From a checkpoint of a small CTC audio transcriber.
Model: 6.81M parameters, arch conformer, norm rmsnorm, activation squared_relu, layers 10, width 160.
Training: adamw at rate 0.0022, batches of 192.
Data: trained on short read English sentences (LibriTTS-R), 26041 training examples.
Rows from block 3, named by matrix and row number. Rows with one number belong to one attention dimension. Each number is 128 + 24 x the weight over its row's rms, rounded and kept within 0 to 255. All counts start at 0. After the name is the row's rms in percent of the matrix's.
# q: attention query, key and value (stacked) (model.blocks.3.attn.qkv.weight, 384x160, the q third), inputs 0-159
# k: attention query, key and value (stacked) (model.blocks.3.attn.qkv.weight, 384x160, the k third), inputs 0-159
q.53 094 [141  73 115 143 116  92  97 119 130 101 130 153 146 115 110 128 100  90 158 144 104 136 176  82 138 147 137 109 144 144 137 154 103 106 139 131 109 118 138 143 152 111 126  97  87 118 133 166 129 119 167 124 136 117 122 104 144 161 139  92 127 121 129 110 147 117 144 163 126 142 115 156 118 139 112 160 155 110 106 133 101  98  85 130 107  89 141 162 127 136 154  65 130 130 107 126 128 137 106 159 142 121 115 166 166 146 115 120 158  84 200 126 137 175 133 135 156 135 141 137 104 173 112 129 144 117 136 113 105 120 154 128 163 132 128  98 154 127  90 157 132  52 135 111 105  98 120 101 114 135 129 122 151 180 120 128  68 139 113 115]
k.53 089 [166 110 138 177 114 132 115 162 106 105 108 110 141 108 192  78 141 136 140 138  92 110 168 172 122 164 101 109  99 168 141 134 112  93 110 126 155  91 148 118  67 125 133 113 104 142  99 106 119 109 126 139 102 136 164 143 133 137 120 102 130 151 129 120 120 134 126 103 135 115 118 140 147 124 148 175  93 119  83 159 151 135 132 136 139 157 132 187 189 157 137  87 108 135 151 127  78 106 166 147 126 127  96 124  85 109 113 164  94 144  91 127 126 130 142 134  93 123 148 136 117 135 128 108 140 139 119 118 149 185 137 155 119 133 118 119 135 155 125 130 147 158 126 139 134 126 146 138 115 169 130 118 137 134 156 170 166 161  97 127]
q.54 108 [128 144  86 144 130 153 122 149 102  99 146 136 125 141 153 129 141  90 143 150  90 152  76 109  99 166 108 123 128 118 162 128 139 110 141 112 122 144 124 147 130 109 118 168 139 120 135 156  99 105 126 159 163 150 160 119 133 115 103 103 125 127 136  93 115  93 185 148 104 116 135 136 102 138 130 134 148 149 105 118 110 113 122 165  93 130 112 127 144 160 108 107 122 140 144 117  86  42  81 116 130 136 147 108 143 164 144 140 119 122 110 144 117 105 148 169  93 116 153 111 131  68  90 100 155 132 101 162  93 116 142 112 129 156  94  77 177 165 116 157 119 170 157 127 132 121 146 139 115 120 136 150 145  86 116 105 125 116  99 147]
k.54 109 [118 161 104  78 188 129 140 117 129 147 116  91 107 152 144 128 161 111  70 187 130 135 106 108  86 127 178 106 121 123 151 100 109 129 126 137 154 134 144  99 144 128 130 126 127  88 159 114 136 137 105 178 150  98 112 122  76 128 122 153 110 140 142 140 119 102 105 143 124 138 115  99  90 120 101  89 124  70 106 106 133 158 150 123 126 152 105 113 151 132 112  82 137 136 111  68 128 108 125 155 157  99 112 134 137 134 144 151 127 168 104 119 105 131 104 162 167 140 135 141 104 132 149 124 148 183 109 125  83 157  99 132 101 124  93 123 101 125 107 154 109 110  92 156 144 128 142 149 127 115 119 170 157 130 140  97 148 136 140 131]
q.55 099 [ 96 106 169 132 127 129 175 131 139 180 133 157 105 149 116 156  76 143 142 126 149 115 144 113 124 119 179 118 116  99 154 144 126 167 158 115 123 137 140 113 123 144 127 144 102 203 105 119 124 147  86 106 107 129  93  99 128  96 114 118 121 117  96 101 158 140  81 128 115 121 109 105 147  86 157 160 143 133 135 118  96  95 108  84 162 155 150 138 130 125 115 151 112 118 117 125 136 129 109 174 113 133 104 100 113  85 146 137 153 118 121 116 118 100 121 120 131 126 104 158 142 149 120 106 193 151 121 113 145 128 124 136 128 141 146 134 148 157 120 142 133 159 127 148 132 207 125 151 168 131 156 115 113 161 128 164 165 128 184 121]
k.55 106 [152  78 161 117  93 170 182 133 165 108 149 105 161  93 121 157 136  98 139 144 156 136 154  85 123 104 113 126 150 124 150 118 156 155 126 130 113  98 103 176 105 135 148 142 114 126 136 146 105 104 120 130 161 155 149 149 130  98 132 134 123  91 115  77 122 139 111 151  96 147 160 124 156 111 167 131 115 116 113 149 144 139  91 104 131 133 154  90 127 116 155  99 103 134 184 108  97 103 125 171 113 138 141 122 141 129 139 103 127  86 177 133  90 144 138 144 150 135 134  93 128  87 107 100 146 152  92 110 138 102 163 165 129 162 104 117 135  92  94 112 132 149  87 124  95 119 112 125 142 141 157  98 116 142 117 123 151  85 153 119]
q.56 114 [ 97 138 126 135 112 129 130 141 191 161 131 182 150 121 106 129 132 148 116 124 109 115 137 134 146 157 117 144 178 131 134 113 128 114 157 150 120 142 120 144 149 112 159 114 162 148 111 146 128 101 153 160 146 159 103 147 125 116 113 127 156 158 123 157 116  53 139 122 137 167 128 129  94 154 134 146 186 136 124 130 155 136 133 133 121 104 148 124 129 129 103 131 119 147 109 125 139 116 135 126 149 147 101 146 140 169 172 202 131 191 141  90 158  95 162 121 119 156 109 168 171 112  98 102 163 129 155 167 117 118 117 135 167 124 144 121 147 163 101 139 107 111 148 131 134 113 124 105 129 167 101 152 140  84 148  76 157 121 143 132]
k.56 116 [ 65 116 101 144  98 158 135 110 132 142 136 151 122 136 176  71 160 140 147 132 163 139  77 138  97 136  73 145 125 148 128 137  76 122 154 127  91 103 155 139 136 110  88 125 121 107 148 141 131 119 130 161 160 128 104 150  92 119 100 151 114 145 134 127 125  85 118 142 140 165 114 134 107 135 122 113 164 130 115 117 127 181 134 132  96 126 136 108 150 148 133 165 106 102 157 134 136 164 137 103 118 159  74 116 120 148 148 169 108  99 100 109 144  85 151 127 129 108 122 150 136 163  85 145 152 127 137 122 115 122 145 136 176  98 130 106 133 172 125  68 128 126 132 123 130 121 146 130 139  72 132  99 113 123 151 107 157 158 136 166]
q.57 093 [119 119 160 152 145 118 151  96 137 106 167 166 122 195 112 127 119 130 145 137 114 158  96 107 141 118 118 122 142 151 135 113 166 120 148 159 184  92 135 142 128 119 131 140 161 112 138 107  91 136 175  99 165 128 157 108 121 172 119 118 129 108 118 108  92 107 131 143 104 122 106 100 157 142 114 135 153 171  83 107 157 122 142 127  88 133 118 135 124 139  92  98  87 137  92 139 140 137 109 132 140 160  79 103 139 106  76  96 131 136 146 133 130 134 143 154 147 179 136 119 168 138 129 150 101 146 117  94  82 141 107 141 147 157 119 123  91 140 134 138 161 117 166 138 113 127 131 155  99 147 132 105  67 110 149 134 117  70 128 136]
k.57 095 [140 143  98 148 146 110 167 146 115 191  97 131 161 139 112 109 123 151 129 167 134 110 150 111 104 122 167 148  93 142 151 153 128 150 133 132 120 152 141 172 156 120 121 177 113 113 170 129 121 173 131 136  76 118 145 163 113 152 156 105 135 114  98 109 102 137 104 104 103 123 124 139  95 124 134 123 121 143 108 144 118 113 115 113 132 122 118 142 165 127  88 145 136 145 140 139 119 153 117 110  97 165 106 109 108 108 141 127  92 120  81 152 112 137 130  88 155  88 145 134 142 110 109 131 171 145 126 113  95 178  93 187 107 145 112 156 109  70 140 148  83 137 157 166 112 121 132 126 171 142 158  92 113 117 165 141 134 118 155 158]
q.58 094 [ 93 156 144 109  85 128 128  95 139 118 178 119  95 161 130 150  92 153 122 145 107 122  77 120  80  99 100 123 163 122 128 127 137 114 112 136 116 107 114 100 151 144 125 120 109 160 118 151 112  98 127 113  96 180 163 130 138 140 126 125 119  88 119  99 130 153 115 139 130 151 119 151 176 128 176 102 132 163 161 115 142 138 123 170 101 141 107  88  71 130 122 122 108 146 140 127 145 141 126 109 135 141 111  51 133 108  69  96 132 109 145 137 153 108 103 143 101 110 108 115 127 134 112 133 118 124  77 122 153  94 112 135 141 120  99  92 102 137 124 145 157 136  64 132 142 142  85  99 162 103 135 106 126 127 115 161 142 129 111 130]
k.58 091 [146 125 137 162 153  94 167 170 116 172 100 121 133 154 124 155 154 108 146 160 167 158 165 191 108 100 111 118 116  88 122 164 122 166 137  94  96 126 117  86 107 145 165 124 143 117  99 113 159 121 158 123 117  84 133 124 134 118 114 169 115 168  89 145 112 156  98 101 114 150 154 157 111 149 122  97 161  97 123 117  99 152 134 110 139  95 101 127 131 141 159 140 137 166 113 100 155 113 135 153 110 131 149 137 135 124 111 116 134 123 123 110 129 139 104 118 137 132 109 105 156 128 166 103 141 181 137 110 161 151 138 146 134 111  98 165 145  85 119 112 136 140 149 112 127 160  76 121 138 155 172 131 157 170 143 100 115 101 120  99]
q.59 091 [111 109 103 146 140  98 115 160 119 156 111 169 153 138 103 136 212 103 129 130 149 137 102 153 154 150  93 106 127 142 120 154 138 156 169 108 115  90  83 117 111  86 142  94 134 153 129  72  86 101 146 109 148 160 118 125 151 100 126 143 140 137 149 144 147 103 134 150 142 118 143 126 146 148  95 128 141 128 127 106 137 128 122 102 127 143  97 109  98 116  92 165 135 139 128  95 140 109 116 129  91 139 155 110 115 131 136 133 137 156 118  86 141 160 159 120 151 146 131 100 175 108 157 128 139 166 141 123 103 110 101 166 105 135 140 148  83 123 156 100  84 124 150 113 114 111 164 142 169 142 142 110 115 155 100 110  74 145 179 134]
k.59 091 [144 176 128 139 126 143 169 153 174 133 101 140 110 130 103 123 143 121 155 134 101 152  89 131 141 159 137 132 101 156  74 140 138 144 125 111 123 170 147 149 128 115 101 114 120 134 126 159 148  93 130 118 156 117 168  93 114 126 165 148 115 114 103  95 135 122 154  84 117 116 127 101 136 134  92 150 136 141 180  96 162 102 119 107 106 122 132  81 131 111 135 116 105  66 124 170 143 148 103 124  92  94  60 106 134 123 124 129 113 118 164 132  95 134 131 135 134  98 139  79 156 118 142 132 157 127 124 108 144 136 109 163 114  92 133 120  92 190 149 174 136 176 132 136 156 138 102 122 137  98 114 108 148 148 153 127 113 130 140 154]
q.60 093 [120  99 177 148 164 123 174 148 134 131 130 147 138 101 119 115 116 154 136  94 161 125 146 119 164 117 129 136 137  78 128 132 158 131 153 158 167 110 120 124  98 149 159 143 149 156 155 143  88 128 164 125 149 111  93 119 143 128 108 119 129 148 139  98 112 102 118 137 148 200 129 107 152 132 150 117 139 131  95 133 127 140 163 141 114 171  99  56 142 151 124 101  99 145 112 112 177 129 123 123 149 166 141 105 140  90 144 152 132 131 176 134 106 114 129 132 134 154  99 121 191 145 136  92 137 125 139 134  88 148 125 158 136 144 109 154 123 109 163 119 163 121 166 127 112  85  90 134 155 119 120 118 101 145 167 147 158 124 169 151]
k.60 091 [107 120 139 122  92 139 100 116 164 139 128 103 171 127 115 107 162 133 109  99 118 129 107 133 126  92  89 124 148 122 120  93 150 152 136 173 112 150 112 133 138 116 114 182 122 143 202 139 120 143 116 109 106 116 162 168 114 106  93 111 171 114 102  80 117 162 117  83 109 110  91 111 128 117 158 148 138 124 111 149 147 116  49 123 113 117 121 101 151 127 143 160 133 124 182 140 121 130 136 106 126 120 157 109 129 161 136 138 116 144  87 127 144 144 128  84 131 162 138 122 132 114 108 107 133 131 122  99 143 124 110 185 172 128 115 105 134 133 148 135  88 170 125 158 154 148 134 139 127 137 142  59 107 166 139 117 128 106 148 128]
q.61 094 [156 128 115 125 103 127 119 140 142  96  61  79 118 151 119 111 108 138 101 165 129 120 177 130 153 124 104 117 135 194  62 128 113 105 112 128 160 145 138 170 119 108 131 101  98 144 135 111 135 141 168  89 132 133 115 109 144 172 147  89 136 153 116 153 128 132 108 117 105 139 145 112 144 113 136 115 100 116 133 164 122 152  74 131 144 117 123 156 127 134 185 127 166  80 149 139 148 120 148 104 125 115 121 179 131 158 126 143 127 119 128  92 140 172 134 139 126 145 124  99 114 121 166 141 106  99 116 103 117 139 113 111 105  98  97 157 122 113 116  99 106  97  83 162 107 100 126 131 118 131 109 130 136 162 103 129 103 167  71 130]
k.61 093 [119  97 153 190 103 141 136 137 112 132 116 136  90 103 151 100 144 135 171  71 126  98 143 119 143 169 113 114 153 140 129 149 115  95 129 154 133 112 132 153  90 134 154  99 104 123 104 126 119 124 124  97 145 139 135  97 147 140 128 151 122 123 147 125 110 122 129 123 168 131  97 112 114 151 133 155 151 150 150 113 100 103 149 101 119 110 141 111 141 131  98 154 151  91 169 169 136 131 125 103 145 129 112 117 102 137 109 148 127 140  94 136 131 129 129 168  54 126  76 145 132 135 160 144 101  66 129 122 140 125 170 111 109 146 112 138 178 131 116 173 171 118 173 142 173  95 136 111 101 115  89 147 110 134 118 148 125 183 153 156]
q.62 136 [141  85  81 166 139 152 100  81 143 165 147 152 126 121 152 104 127 102 154 118 126 111 127 121 146  91 147  72 121 143 133 126 108 113 150 145 140 128 129  97 115 124  93 106 136 137 129 150 100 116 132 135 120 133 121 153 116 116 156 173  72 126 111 120 137  75 118 100 143 156 113 130 123 123 123 150 119 117 147 143  83 126 115 104 149 119  99  93 154 119 130 126  99 151 146 119 122 124 117 151 127 136 169  87 124 134 175 119  78 133 206 120 115  88 153  89 132 148  99 136 144 112  93 124 143 106 161 182 153 150 143 137 145 123 160 131 135 141 121 107 146  74 130  98 132 123 125 139 130 132 151 127 132 143 214 155 142 152 136 132]
k.62 134 [155 125  97 144 132 120 117 108 171 127 113 140 146 134 136 173 125 110 121  99  86  90 150 160 134  92 107 108 129 115 122 122 185 118 146 134 144 148 140 114 140 119 124 132 142 150 116 145 121  76 142 157 145 120 150 133 162 121 127 126 176 134 124 126 120  74 133 109 111 132 102 145 154 103 147 136 119 102 116 126 199 148 118 145 153 171  96 133 163 158 115 100  94 146 137 139 110 135 157 123 126 124 152 130 152 117 145 121  92 138 164 132 126 129 174 123 110 155 110 127 134 109 158 120 131 159 145 150 146 139 129 140 149 130 169 124 101 131 157 119  81 144  89 176 115 140 100 161 159 232 104 125 128 129 145 118  99 116 138  84]
q.63 105 [120 122 147 160 112 135 163 174 168 139 126 130 152 121 118 129  98 153 108 188 129 112 159 142 100 111 131 169 143 148 106 141 103 110 142  76 114 136 170 135 125 132 165 132 128 144 108 140 129 117 112  94 112 155 141 117 157 110 119  80 164 148 144 141 140 148 147 100 118 107 144 129  93 146 130 179 150 124 112 157 128 132 124 147 127 150 172 182 104 122 144  57 134 110 108 152 141 101 146 119 130 132  90 153 109  80 111 131 164  91  92 110 161 150 122 106 148 128 117 138  83 157 105 106 150 109 146 122 168 128 121 148 156  91 113 127 155 133 126 143 140 125 126 170  73 115 102 109 122 150 135  98 118 141  98 149 157 147 119 165]
k.63 107 [ 80  77 158 170  89 149 116 115 131 110 152 119 115  83 165 101 139 108 163 130 197 112 135  74 112 117 104 146 118 161 124 130 111 109 132 146 108  87 149 131  96 150 146 137 103 117 140 135 101 111 140 105 141 133  66 135 121 127 125 140 100 128 150 108 121 150 119 130 133 139 133 106 111 153 127 120 148 136 134 128  76 139 166 113 103 114 180 117 133 132 113 129  96 114 138 111 106 118 118 109 140 147 115 166 125 126 134 149 153  81 120 129  97 106  84 123 125 128 152 129  98 152  98 111 127 100 144 119 119 152 152  80 138 119 130  98 145 138  87 128 191 103 166 104 117 116 162  91 115  74 129 112 142 103 136 159 176 136 139 132]
q.64 098 [137 133 110 200 133 142 135 115 105 128 166 140 111  64 153 152 165 134 114  97 153  94 103 129 129 131 124 126  93 131  84 145  98 128 159 117 116  96  68 111 146 126  96 100 118 154 144  81 122 109  92 128 104  99 112 145 137 106 138 163 146 130 128 178 144 116 123 126 129 172 168 118  92 136 123 158 119 102 145 141 157 109 134 106 172  98 142  95 135 117 150 112 156 120 104 127 131 138 105 132  96  91  97 121 135 143 160 145 153 131 136 141 116 125 107  77 144 132 114  64 119 148 138 139 120 164 116 154 145 118 121 150 124 131 143  96 149 110 134 111 111 120 150 140 110 172 138 117  77 170 139 126 152  94 149 156 136 115  88 139]
k.64 097 [108 166 112 120 121 141  94  86 108 123  89 132 117  96  87 121 125  98  98  98 141 124 123 135 146 176 114 134 153 151 112 141 140  77 140 140 147 103 122 141 146 102  53 149 139  91 107  95 120  90 102 117 120 143 124 123 177 146 142 159 143 150 145 134 118 119 112 110 155  98 145 102 112 108  88 100 101 143 181 118 162 116 129 132 114  84  92 154 154 144 120 125 170 109 150 167 133 132 164  76 122 162 100 120 172 130 144 156 138 135 117 130 169 159 128 141 150 131 127 126 105 124 120 147 129 104 137 147 128 128 125 116  82 149 148  95 132 162 134 138 154 120 107 118 158 136 107  98  86 151 143 116 163 126 111 138  76 158 114 141]
q.65 098 [123 145  99 128 150 127 131 108 111 149 131 122 147 127 164 135  88 167 103 153 111 146 139 119 121 163 155 118  86 128 145 147 121 148 159 139  88 170 160 135 144 116 149 123 136  80 132 164 173 148 125 110 154 111 131 137  95 127 165 160 151 165 122 160 147 106 108 152 145 133 120 154 118 151 110 139 120 148  99 197 153 118 143 146 151  98 128 120 161 122 161 117 121  95 134  89 136  58  66 159 138 138 135 141 106 145 157 159  84 132 180 128 101 131 117 109 106 120 107 113 135 105 142 124 179  98 124 139 120 123 111 144 132 104 121 116 117 122 132 157 113 122 134 117 138 140 127 136 106 147 133 187 152  76 152 101 120 159  90 152]
k.65 099 [165 128 163 151 172 154 136 136 140 138 110 177 136 148 119  98 153 104 113 163 100 161 153 112 110 154 132 136 161 107 138 123 138 105 106 143 116 126 154  96 124 113  98 146 149 141 108 165 129 136 131 150 157 122 153  76 153 197 113 159 115 120 121 139 142 104 165 120 137 110 143 155 181 130 154 123 104 134 101 106 126 114 114 121 139 146 129 100 106 115 162 116 141 105 182 159 176 141 139 130 107 154 124  75 148 159 146 104 104 155 129 136 111 167 111 108 124 159 130 114  74 140 129  82 123 145  95 120 138 131 140  92 137 129 107 109 138 145 157 135 129 137 139 127 144 205 168 118 124 127 149 132 160 130 130 168  92 151 132 149]
q.66 111 [150 134 158 141  96 124 164 136 138 147 108 137 199  85 147 133  97 105 161  96 166 133 141 150 152  97 127 160 164 128 133 166 156 144 146 142 145 110 124  97 142 149 159 115 158 133 147 100 152  83 128 123 123 183 111 174 129 165 124 129 169 120 102 174 139 151 158 103  99 120 139 157 137 130 131 115 115 139 152 148 135 139 124  89 107 146 130 175 159 140 119 158 106 133 110 164 146 181 154 102 127 120 135 142 166 129 117 125 121 114 153 140 170 139 135  88 127 171 100 134 168 154 117 111  96 153 123 110 145 107 141 140 139 129 138  89 166 103 140 167 115  89 112 150  98 141 138 127 144 148 152 124 125 147 151 110 108 123 161 161]
k.66 110 [135  82 127 124  58 110 120 143 119 166 114 134 145 135 124 151 115 200 139 106 128  69 151 149 115 126 103 180 135 173 136 155 148 152 139 137 137 131 137 114 117 140  91 149 129  98 159  96 110 122 135 136 119 143 116 170 116 142 140 134 203 158  99 132 147 138 133 142  93 137 104 139 152 135 141 137 123 165 128 140 152 104 140 156 107 135 104 169 167 140  92 173 109 144 122 171  85 153 112 134 131 143 148 114 154 108 118 160  88 107 150 129 141 132 126 138 137 114  98 120 176 101 128 120 137 129 129 152 146 141 123  96 128 182 137 137 146 165 149  72 114 132 125 153 141 115 104  90 115 119 126  93  84 119 127 135 128 110 131 131]
q.67 099 [111 124  94 169 120  87 156 164 155 152 152 152 179 118 193 135  97 136 147 114 122 127 140 123 166 127 135 141 102 122 132 157 133 109 157 119 106 111 127 129 106 147 185 140 110 121 140 177 157 170 142 121 138 146  81 126 133 151 145 119 149 147 135 161 174 140  86 105 133 108 132 143  94 135 145 132 134 164 146 151 137 131 125 117 118 109 151 137 151  94 131 142  86 139  98 109 169 119 115 148 139 133 156 160 110 155 146 127 117 149 156 111 111 109  81 102 114 139 133 151 134 150 113  67 180 116 104 120 128 115 137 107 134 122 133 123 145 116 113 155 104 121 155 130 116 145 126 102 106 193 116 148 161  94 166  89 137 159 134 173]
k.67 094 [163 121 118 145 116 130  86 117 132 141 129 130 151 127 105 149 140 142 129  69 108 114 144 143  77 157 121 182 150 137 130 145 145  97 111 152 127 104 157 138 138 108 104  97 161 113 168 153 151 146 131 128 156 127 134 107 168 172 112 134 173 140 115 122 189 134 139 131 142 111 135 160 158 141 166 131  97 144  73 145 153 123  92 147 115 140 140  85 143 144 178 134 101  89 140 131 152 151 181 107 112 139 125 110 154 144 137 122  95 124 118 137 127 167  94 159 134 159 112 128 114 139  87 141 162 149 107 107 132 109 100 100 183 157 109 135 157 158 141 118 118 137 121  84 114 188 144 139 136 137 135  89 138 137 147 146 102 125 134 140]
q.68 097 [143 159 187 127 117 132 155 163 116 122 140 114 147  98 117 115 146  78 123 135  79 109 130 121  77 118 127 151 175 132  80 140 141 111 125 115 118 125 121 120 101 108 174 101 105 120 131 156 131 130 165 112 122 122 180 137 145 181 121 107 168 146 127  99 125 135 122 162 117 153 151 174 120 106 132 146 134 141 127 119 137 116 156 120  91 142 135 141 126 131 168 141 103 142  91 162 122 126 195  89 152 105 106 152 170 110 163 168 124  90 139 168 181 162 165 108 162 132 113  90  96 146 110 142 122 158 100 121 148 120 163 120 112 121 131 121 165 126 140 142 134 114 101 109 142 125 119 133 120 113 118 108 132 111 134 142 126  86 115 167]
k.68 101 [ 90 117 124 162  79 178  99 127 110 161  66 125 128 126 164 115 117 146 138  96 140 106 101 119 121 119 116 139 138 141 112 162 155 118 124 101 119 115 179 115 133 138 129 141 105 121 149 115  91 128 136 116 111 147 116 171 130 122 137 115 160 135 133 116 100 107 101 153 150 133 129 117  67 198 122  86 149  96 141 149  98 106 139 105 151 106 119 139 145 139 108 148 140 158 159 130  89 135 139 135  99 125 162 188 161 122 115 159 122  76 166  84 122 102 114  91 154 116 124 131 158 137 103  72 137 134 144 137 160 120 119 123  98 129 118 115 139 127 137 151 120 105 124 135 154  96 127 113  97 102 111 170 100 127  97 137 119 171 131 100]
q.69 090 [102  98 122 116 106 112 107 135  90 104 104 151  86 144 154 139 118 122 162 122 136 170 141 124 137 120 162 119  99 154 173  68 117 140 135 148  89 104 129 164  89 138 104 100 134 117 123 118 129 119 116 112 109 130 109  98 140 133 115 110 124 105 110  85 113 123 124 124 131  90 101 122 176 150  83 165 177 128 132  96 140 131 127 159 121 138 101 126 109 171 124  84 180 117 100 141  97 120 188 119 143 101 134 136 154 141  70 114 157 123 116 122 105 161 154 155 149 131 150 123 135 111 122 110 113 105 138 113 126 147  87 101  75 118 119 116  95 140 103 123 130 142 144 117 124  72 138 148 158 128 166  95 108 156 100 121 123 153 152 100]
k.69 085 [104 121 126 130 125 131 154 155 123 145 149 122 124 130 157 128  88 118 168  89 115 142 142 129 113 133 178 147 105 155 154 141 125 108 114 136 154 133 101 133  98 131 186  70 164 126 121 110 110 147 133 134 110 153 103 165 120 142 112 108 115 115 110 122 162 156 117 105 115 104 132  99 160 116 123 123 135  95  89 113 105 119 153 154 107 181 150 148  92 115 119 126 102 154 144  82 154 151 119 123 110 160 124 108 107 122 102 125 129 102 106 157 145 133 123 150 171  92 164 128 140 112 135 164 114 108 163 118 109 103 151 183 126  56 139 141 123 133 132 113  73 120 136 171 128 107 136 139 166 140 145 174 104 120 109  90 180 104 134 109]
q.70 115 [156 126 175 164 113 104 185 129 125 149 132 132 149 101 137 143 123 117 164  74 118  91 115  99 131 127 104 140 175 108 145 143 178 133 150 100  82  97 112 140 145 146 151 136  96 108 150  93 127  85 135  97 146 164 124 131 121 120 146 103 173 124 120 111 144 175 142 143  94 134 121 152 148 117 134 137 117 122 127 150 138 123 109 127 125 147 125 173 113 138 140 151 109 134  99 176 141 195 181 133 133 109 122 148 141 132 119 126 128 106 141 109 155 126 101 148 108 142 140 118 115 136 130 107 103 119  90 117 122 118 104 125 170 135  82 108 158  90 127 175  93 145 128 161 125 135 133 173 144 122 106 131 139 140 119 112  78 144 196 137]
k.70 107 [185 122 158 124  65 103 156 111 112 153 120 101 120 136 106 158 141 137 161  94 141  97 140 156 117 119  83 133 150 143 167 111 179 148 150 133 129  94 161 132 117 114 126 130  96 107 146  67 102  98 113 140 130 155 154 173 105 128 105 100 161 143 111 116 120 133 121 140  63 145 128 120 142 154 122  98 160 135  95 153 148 102 124 118 119 152  94 169 171 153  99 141 126 137 103 164 127 154 148 146 128 108 126 102 151 136  70 132 101 118 151  90 144 133 109 136 131 158 125 124 162 132 132 142 143 127 118 139 124 148  83 138 116 161 102 129 145 134 114 100 125 131 149 142 115 123 109  67 144  91 133 123 105 116  96 151 111 119 140  89]
q.71 090 [118 130 120 134 116 151 128 168 120  90 145  91  70 132 103 112 117 107 127  94 117 159 148 163 110 118 102 136 122 105 111 132  97  75 117 133 135 160 130 138 130 124 136  98 131 153  98  77 147 154 103  98 142 113 179 160 125 126 112 129 116 126 149 106 119  99 111 101 136 145 193 123 116 117 163  75  90 151 108 109 133 143 148  94 120 120 145 137 118  97 135 141 156 116 143 103 138 120 103  85 154 144 148 117 142 133 117 181 106 145 153 175 122 123 113 125  94 111 149 138 110 127 160 153 128 132 121  98 156  94 153 105 158 146 150 159 143 186  96  77 147 155 126  85 107 147 120 158 138 147 134 154 156 118 140 152  99 110 127 163]
k.71 096 [111 107 103 134 118 134  87  81 170 175 149 128 148  90 153 107 215 141  97  99 150 130  92 151 140 117 130 145 134 128  86 132  97 130 121 115 123 124 125  95 171 130 127 146 133  94 128 155 121 129 125 134 132 169 105  92 136  71  96 163 106 146 174 144 120 107 125 121 170 133  70 147 131 143 140 124 129 108 135  96 172 164 131 137 168 104 119 148 111 128 148 126 137 174 142  94 135 129 147 139 117 106 101 172 140 129 170 149 156 113 160 115 132 116 136 125 117 152 126 127 118 114 147  99 111 121 129 107 157 120 122 126 178 117 142  83 155 117 128 167 120  95 111 136 128 107 118 106  96 142 100 129 126 118  97 107 121 158  93 149]
q.72 103 [164 139 147  99 121 146 140 110 109 139 104 108 117 120  89 132 175  94 109 120 128 113  76 142 100 144 115 111 161 107 105 104 117 167 150 112 107 111 105 148 141 175  94 126  93 157 146  96 102 100 118 133 156 137 110 126 120  66 115 123 108 100 105 121 152 145 158 116 105 153 125 134 119 136 119 135 115 123 141 142 133 114  98 135 139 121  91 107 108 138 142 106 137 165 167 181 132 133 166 106 118 121 116  88 109 104 110 124 120 117  97 115 117 142 170 127 121 115 115  85 109  84 141 142 100  96  87 137 118 138 115 159 141 136 107  76 151 105 194 117  78 141 125 149  95 129 111  88 109  89 146 107 104 141  94 156 138 129  97  91]
k.72 101 [116 148 147 115 106 102 183 134 101 114 139  99 103 105  70 102 113 119 116 136 140 147 151 143 161 113 124 111 127  78 153 135 128 151 131 159 134 147 106 147 133 125 163 179 107 151 122 113 140  74 140  81 106 134 166 101 131 128 164 141 120 131 106 133 118 117 138 116 101 132 127 102 173 112  82 111 124 104 117 143 137 135 132  87 127 151 114 192 178 159 121 130 159 127 123 144 126 105 136 101 128 126 138  82 114 135 107 160 127 140 114 139 180 134 155 123 139 101 141 124 127 134 157 114 130  73 141 151 129 173 126 125  49 149 118 108 118 105  86 150 178 131 131 112 148 104 145 100 139 125 114 155 141 128 141 138 132 111 160  92]
q.73 089 [112 133  82 115 141 137 128  90 169 167 121 119 150 138 185 101 129 157 121 132 156 158 137 123 165 127  81  92  91 130 148 151 151 131 132  97  99 110 136 140 146 142  92 180 120 112 118 140 135 130 129 118 122 139 113 138 108 107 124 134  82 113  99 191  88 114 105 110 106 142 132 148 126 138 137 112  93 153 160 160 123 136 135 122 166 106 168 158 138 123 135 157 103 148 179 156 124 149  97 152 103 147 150  87 135 156 135  98 132 135 156 122 112 100 102 131 109 156  92 108 139 116 120 135 135 129 142 156 171 131 132 144 172 131 109  92 101 169 166 132 144 120 112 112  99 146 154 104 117  86 117 149 147  67 162 146 117 158 132 126]
k.73 100 [188 124 137 115 173 104 147 146 152 116 137 140 120 140  96 135 102 122  77 135 117 143 156 145 143 153 141 173 107  75 125 103 109 160  95 107 107 114 115 105 111 138 105 153 115 152 124 142 152 115  75 157 146 131 156  51 129 136 139 157 129 118 134 124 187 129 152 137 115 124 137 167 154 110 128 122 105 150 116  96 149 140  87 117 147 167 144 118 156 129 128 128 118 108 129 157 125 112 118 128  99 158 116  99 114 152 129  91 151 181 129 168 101 165 138 129 117 133 117  91  89 101 116 114 142 115  78 120 132 135 101 135  97 167 149 145 131 133 131  83 147 149 117  94 123 174 112 144 159 172 146  98 122 149 150 122 135 121 126 111]
q.74 105 [148 101 127 138 125 125 144 101 142 172 137 133 167 137 172 138 106 188 138 171 125 120 108 126 146 139 113 124 132 118 174 135 131 142 178 120  87 124 140 129 150 125 128 156 133  76 155 164 119  94 110 115 135 166 101 111 108 140 123 115 109  99 132 133 151 141 112 143 155 104 128 174 100 165 134 155 133 140 130 172 137 106  94 172 183 124 144 167 132 139 111 141 121 131 138 135  77 125 102 133 118 110 136 145 100 152 156 130  84 147 164 103 111  97 150 155  95 136 115 162 135 115 131 113 167 154 106 164 139 117 145 147 158 113 119 102 114 106 118 186 106 112  91 133 134 126 143 130 172 106  96 140 155  91 136  93 137 160  88 125]
k.74 103 [166 129 175 124 162  94 177 140 114 114 122 133 126 143  98 158 130 130 135 162 105 142 193 159  66 137 110 123 127 114 169 126 133 143 117 149  84 121 142  99  76 107 144 162 133 145 100 115 156 115 113 147 129 119 123 104 128 147 153 138 146 140 118 137 171 124 104 128  87 126 189 127 156 142  98 112 108 144  88 133 127 133 129 150 144 180 117 103 133 139 160 149 102 130 110 142 153 133 123 160 133 141 125  80  89 134  94 109 128 174 129 157 118 172 120 131 118 169 120 133  89 147 103 101 111 150  89 132 108 129 133 127 113 148 112 148 126 151 115 142 145 137 161 104 101 179 101 114 126 145 146 125 133 151 147 171 152 133 137 175]